Weights of a small image diffusion model: 14700 steps.
Rows from block 3, named by matrix and row number. Each number is 50 + 12 x the weight over its row's rms, rounded and kept within 0 to 99. All counts start at 0.
# k: attention key (model.blocks.3.attn.k.weight, 192x192), inputs 0-191
k.42:52 36 53 54 63 63 64 66 26 60 48 50 52 48 54 55 50 52 39 31 53 39 66 53 55 50 51 55 50 43 59 48 52 35 49 51 51 46 49 41 39 35 67 30 67 57 61 28 62 39 77 53 45 55 56 61 55 24 55 64 51 47 25 38 59 49 51 56 46 52 60 53 26 35 30 45 26 28 60 31 30 48 52 55 34 53 54 36 39 45 57 37 68 51 46 60 39 53 66 42 55 63 76 65 37 55 68 49 64 67 68 52 31 66 45 44 43 40 68 61 48 37 77 57 30 60 55 51 32 59 67 52 52 38 74 36 52 65 56 47 62 54 57 58 70 41 52 58 64 54 64 67 65 40 62 56 51 54 50 44 59 26 45 47 42 73 38 69 41 58 38 41 56 69 58 49 60 60 44 25 56 30 29 59 66 49 41 35 61 56 39 51
k.43:33 28 50 52 46 15 53 43 45 50 62 27 47 61 35 62 33 47 53 74 55 51 69 37 44 45 65 60 57 64 53 40 78 35 43 45 47 65 48 34 52 27 44 52 60 47 66 36 46 31 54 33 77 43 36 53 69 55 39 45 45 35 29 50 57 45 70 39 53 44 54 64 52 50 64 48 80 61 57 31 43 62 27 46 52 37 43 50 52 49 50 57 39 68 54 58 29 50 49 58 60 57 71 53 51 60 38 47 47 64 36 25 38 62 37 46 46 58 42 39 49 46 44 71 35 63 44 56 55 38 27 50 44 44 69 46 62 29 33 65 51 82 61 45 35 37 30 58 66 66 66 48 46 69 46 39 51 45 42 53 39 55 45 60 54 48 66 59 37 43 52 49 45 52 32 51 43 29 56 64 57 57 36 62 56 37 47 46 59 37 48 54
k.44:63 52 48 42 48 52 62 67 33 57 53 48 53 36 46 43 55 47 37 61 37 29 48 44 64 41 49 47 59 36 28 50 37 45 50 42 59 47 62 41 51 77 44 75 63 42 53 38 38 48 47 44 34 72 60 42 50 55 49 31 51 59 51 44 54 37 66 64 49 49 64 37 56 59 38 19 57 60 55 61 35 57 69 68 42 43 46 30 42 34 55 65 45 39 53 65 56 50 33 26 51 34 34 38 39 19 56 64 72 53 57 66 70 42 66 38 22 55 45 38 50 50 61 57 64 43 54 34 49 59 41 52 48 52 46 37 40 48 66 61 65 49 63 64 37 36 57 67 39 33 46 61 45 40 57 43 40 40 70 48 35 34 57 62 68 41 58 69 67 67 36 38 37 51 37 39 57 48 29 49 52 56 26 24 40 63 27 49 58 45 63 43
k.45:65 57 53 38 69 62 49 30 34 33 55 53 58 40 66 56 57 71 44 70 45 40 64 43 34 53 33 57 57 50 58 25 35 57 63 49 57 60 73 57 55 25 59 61 48 57 44 41 61 46 62 46 41 62 33 71 62 48 33 55 58 57 68 51 48 30 70 61 45 40 43 52 60 51 54 56 38 36 42 53 57 52 59 72 57 56 55 32 38 55 67 49 49 31 47 30 57 43 57 46 36 67 42 39 48 35 21 72 77 48 50 34 51 37 51 36 52 59 60 51 37 45 40 51 54 50 55 47 57 17 34 31 59 49 41 48 41 58 54 55 61 42 41 68 77 72 36 53 38 74 46 48 51 51 46 64 45 48 38 43 41 63 43 59 46 56 48 50 60 53 33 40 72 55 53 58 42 47 15 63 36 46 48 36 72 63 28 58 58 58 47 50
k.46:54 46 51 38 65 43 59 48 41 38 56 61 41 52 48 37 49 52 62 54 40 43 60 47 21 40 38 35 42 54 65 40 33 55 52 64 52 40 60 62 58 49 58 55 74 55 56 52 35 35 57 46 38 57 52 61 56 34 55 50 71 38 52 64 21 53 43 40 51 28 50 52 42 43 57 32 55 31 27 47 71 56 66 49 38 54 67 51 43 59 51 67 46 41 52 42 50 19 67 54 63 66 50 61 65 76 35 77 27 49 20 50 38 40 49 52 69 57 55 68 35 48 36 56 67 31 59 50 63 43 53 71 39 45 48 57 65 61 59 42 52 49 46 61 55 48 24 60 30 36 56 32 41 52 59 52 48 59 62 71 50 46 70 39 47 63 38 44 55 70 42 46 53 21 33 52 49 67 45 43 52 30 42 50 45 41 62 64 64 28 54 55
k.47:28 61 37 79 54 48 44 41 42 63 45 63 65 67 55 56 60 45 32 41 52 56 32 35 52 65 29 38 49 43 54 52 34 58 38 51 37 71 47 49 50 59 38 44 60 38 43 52 65 48 60 51 69 44 52 32 40 59 42 67 44 45 56 40 51 39 32 39 47 58 66 68 60 49 24 54 64 67 46 42 31 40 33 35 51 40 46 65 34 67 41 69 53 43 63 71 59 42 44 42 72 35 35 38 40 35 27 51 39 83 57 69 66 44 40 57 65 49 46 37 59 40 54 57 61 52 51 67 62 56 47 56 41 25 52 61 33 49 63 35 55 60 46 47 57 34 29 62 47 38 53 66 59 48 51 31 45 44 60 36 25 46 42 54 64 21 42 49 60 38 37 50 37 44 61 57 53 61 70 51 32 60 34 47 64 55 52 59 60 42 65 43
k.48:66 52 56 53 62 68 57 33 54 55 43 44 60 57 59 51 48 37 62 58 29 34 57 67 47 35 49 57 38 72 57 64 44 55 46 63 59 44 79 74 49 68 57 59 42 71 49 51 57 61 60 31 47 48 54 39 45 79 54 54 73 39 55 58 65 70 62 54 52 54 42 55 74 41 75 48 49 33 37 52 51 46 58 31 60 55 56 79 43 47 64 60 41 49 31 52 44 36 43 66 70 75 51 59 26 23 29 44 60 30 57 55 59 40 65 32 68 56 32 16 51 38 61 45 75 53 58 37 53 39 47 64 34 49 50 62 49 61 43 45 57 38 61 53 37 35 55 53 31 47 42 46 57 37 50 34 45 60 60 40 56 53 45 43 36 37 33 63 41 27 59 49 42 55 53 64 45 54 61 55 45 65 52 54 59 55 53 59 64 48 51 57
k.49:70 47 44 34 54 43 47 62 31 38 61 49 52 41 24 48 50 57 57 43 64 58 47 57 50 40 39 65 77 34 48 39 68 30 64 35 39 43 23 37 46 40 34 45 63 49 51 68 44 35 58 51 64 43 52 51 56 45 56 42 23 51 59 52 44 36 51 81 67 51 72 57 34 34 49 61 36 52 54 65 42 42 64 57 57 44 48 45 55 37 58 36 38 43 45 56 43 47 56 64 37 28 46 30 38 58 58 45 55 58 40 54 52 51 38 58 43 62 64 70 36 59 40 51 35 61 40 53 45 51 63 55 50 34 66 34 61 77 44 74 19 41 36 53 37 55 56 33 73 71 53 49 48 54 64 52 71 34 24 44 50 72 41 51 56 64 53 71 52 68 45 50 47 52 58 58 45 47 40 68 69 65 46 53 36 38 46 39 41 53 29 47
k.50:50 56 58 48 76 53 49 45 44 34 54 46 83 48 38 40 70 31 47 55 43 40 56 87 21 37 48 68 54 46 27 44 55 60 55 50 45 60 60 63 55 40 54 58 36 66 35 52 51 66 47 46 56 66 46 56 43 55 53 29 47 55 50 59 45 49 41 26 41 49 35 47 53 67 55 56 33 31 48 44 61 51 64 51 43 55 60 35 55 37 39 73 37 56 43 49 52 62 35 57 56 65 41 34 75 28 34 33 37 25 42 42 34 43 48 33 62 54 38 61 22 41 63 64 58 45 53 63 66 39 27 40 55 45 42 61 54 17 43 52 46 36 63 49 62 53 31 65 28 74 46 56 38 52 44 48 32 59 48 38 52 58 36 50 45 61 85 49 41 50 43 37 56 60 48 35 57 40 48 48 46 45 49 53 53 58 58 62 52 43 56 44
k.51:50 59 24 68 45 47 68 58 43 53 56 40 51 63 42 54 37 54 49 34 73 56 42 48 34 43 52 42 28 60 50 58 51 43 42 41 53 46 43 76 61 43 34 42 48 50 44 46 74 56 58 58 32 34 61 58 31 63 64 65 39 67 48 49 42 56 65 52 56 26 54 45 50 15 47 55 45 52 66 55 45 41 40 58 51 46 54 31 45 64 67 54 54 33 41 51 47 64 42 46 47 48 55 76 62 39 39 62 45 86 43 42 39 47 54 67 43 59 43 63 67 63 43 61 36 53 71 55 45 36 35 69 51 59 53 17 50 49 59 43 51 27 64 54 35 52 56 51 72 86 51 51 36 49 52 31 65 49 60 53 45 27 43 62 40 58 24 66 56 53 36 60 53 59 55 57 49 64 55 59 60 67 63 69 58 54 46 51 48 64 33 56
k.52:25 40 50 68 38 54 51 44 74 60 50 26 50 71 39 54 63 62 59 43 66 52 54 57 61 58 45 43 67 50 38 47 55 53 49 52 53 60 56 33 51 58 59 57 65 59 49 35 57 35 26 50 46 47 58 67 55 61 43 61 47 52 57 35 57 32 48 65 64 49 61 41 62 52 52 53 47 45 34 63 54 40 23 75 61 70 69 44 40 30 55 67 54 24 51 80 50 53 42 41 71 51 70 47 56 69 53 48 43 71 69 74 54 42 31 44 52 32 54 41 61 52 63 70 50 53 33 30 45 47 47 63 63 17 67 55 51 70 82 51 50 48 46 37 52 54 54 42 64 56 43 52 63 53 34 48 60 34 40 47 43 53 46 41 31 48 59 47 68 67 57 44 42 44 46 38 54 48 57 46 37 47 18 42 60 44 50 31 44 67 50 64
k.53:54 65 61 86 63 56 47 64 66 38 44 55 68 43 25 59 81 47 39 49 43 65 56 41 48 43 48 32 39 32 45 66 36 61 48 57 50 54 33 52 31 60 54 44 53 35 63 34 46 43 42 35 58 51 40 46 54 57 26 41 36 47 70 47 42 60 49 29 54 48 58 55 18 66 65 60 21 57 69 62 54 53 48 29 44 52 55 48 45 33 44 42 52 42 47 52 44 28 54 58 61 67 49 63 44 40 47 60 44 67 59 45 43 52 36 70 56 59 66 35 27 46 73 45 67 51 51 50 69 56 57 54 65 27 41 50 51 24 44 51 58 64 70 35 49 50 63 49 63 49 57 38 50 55 34 53 40 42 59 39 61 45 35 42 40 58 60 45 57 46 45 48 50 67 49 57 71 43 57 32 73 63 43 41 40 32 51 50 78 58 70 50
k.54:45 54 62 45 54 58 49 42 58 57 51 43 59 42 67 65 35 33 52 54 38 32 45 65 53 55 51 53 38 57 30 68 25 49 42 82 59 72 57 40 39 56 36 65 30 39 56 59 49 52 50 20 59 50 74 47 56 75 32 43 49 47 54 44 67 47 37 24 69 63 51 36 85 52 58 44 54 58 44 49 54 62 60 36 63 40 51 80 55 61 22 58 76 53 47 47 59 49 46 46 71 45 54 40 44 39 60 54 58 54 58 56 69 44 58 54 40 30 68 31 50 47 52 50 39 65 45 34 42 55 61 57 50 48 46 51 41 45 50 38 54 41 42 51 49 51 56 65 36 27 48 51 61 67 37 38 54 54 40 62 60 67 51 51 38 26 45 37 47 47 47 57 71 49 63 60 42 41 56 48 63 41 41 44 61 54 75 51 56 22 82 48
k.55:48 57 53 50 34 58 76 49 29 49 50 67 42 59 71 54 53 49 48 69 44 39 61 49 72 53 38 40 43 60 40 53 40 73 39 59 68 61 57 40 59 32 56 48 55 36 41 60 59 44 47 52 54 49 73 33 56 78 53 46 36 35 40 74 43 32 60 25 49 51 67 38 54 43 41 42 62 53 44 55 32 42 54 38 59 57 80 36 56 54 41 46 63 61 58 54 54 54 51 56 51 60 61 49 54 61 43 45 47 63 39 61 64 19 70 67 62 68 53 47 40 63 69 49 63 57 48 45 58 31 54 38 47 60 41 44 57 67 36 45 76 41 50 56 46 48 49 53 41 61 45 62 60 79 58 22 34 55 58 62 57 60 48 55 21 44 66 50 55 41 42 38 14 48 38 33 46 54 64 60 33 72 66 41 61 48 64 60 43 41 49 47
k.56:47 35 56 43 59 27 50 23 36 60 53 56 52 36 17 81 57 59 58 54 62 50 64 55 44 41 49 62 61 51 51 31 40 48 40 65 50 59 49 53 52 46 47 57 57 63 77 55 51 44 67 67 51 52 40 77 30 38 54 51 58 32 69 45 51 51 74 43 57 52 62 34 65 46 73 45 43 54 72 51 42 63 66 54 36 67 48 45 54 44 44 45 46 41 29 36 55 56 49 62 43 60 40 37 68 58 57 50 37 55 50 40 68 55 51 63 38 54 58 43 54 44 45 71 46 54 47 25 42 58 82 43 49 61 39 69 35 41 60 57 55 54 51 25 59 53 64 45 38 48 63 62 52 36 65 41 57 41 66 53 64 35 54 71 45 54 42 65 44 64 39 66 65 56 51 59 36 59 49 35 45 43 58 53 38 10 36 53 52 63 30 61
k.57:55 52 51 49 66 45 51 31 48 52 67 41 43 34 44 22 33 61 51 44 38 44 39 52 41 38 49 59 55 55 67 59 50 34 54 65 26 47 59 53 46 64 47 43 61 49 65 47 34 56 56 55 28 64 49 55 47 45 58 38 54 26 67 33 59 59 53 61 47 40 56 43 42 27 66 42 55 43 77 39 31 56 78 55 54 71 35 36 28 59 51 37 50 57 58 42 47 35 62 43 53 69 49 62 44 47 54 51 51 39 36 42 39 59 73 57 32 67 76 54 56 41 34 52 49 48 73 26 37 47 71 53 39 40 40 52 55 43 45 52 71 53 57 38 42 48 51 57 54 66 45 55 44 41 49 36 25 46 52 46 66 33 55 52 44 63 38 50 28 61 62 60 38 76 59 46 26 38 39 50 48 39 51 62 45 26 69 14 35 45 47 57
k.58:41 50 43 52 52 62 40 35 36 40 52 37 83 37 48 50 33 51 54 43 37 62 55 61 58 56 35 57 49 49 43 34 67 49 57 35 44 58 44 55 50 63 58 58 48 75 43 32 68 69 35 57 42 44 45 47 57 48 48 41 44 52 69 56 54 58 47 20 29 36 45 43 42 28 27 47 25 47 39 37 43 31 53 72 26 44 62 53 55 42 51 63 51 56 34 71 76 42 50 49 33 73 59 53 54 59 61 61 52 24 34 28 45 39 43 58 57 66 38 64 39 43 51 46 54 62 62 48 55 48 46 48 37 50 48 15 66 70 56 53 35 53 61 23 49 57 69 57 46 55 48 55 39 56 45 46 24 57 66 63 53 32 37 44 57 45 57 47 45 62 52 43 46 78 59 37 40 55 43 42 40 63 80 40 50 54 44 65 51 60 49 43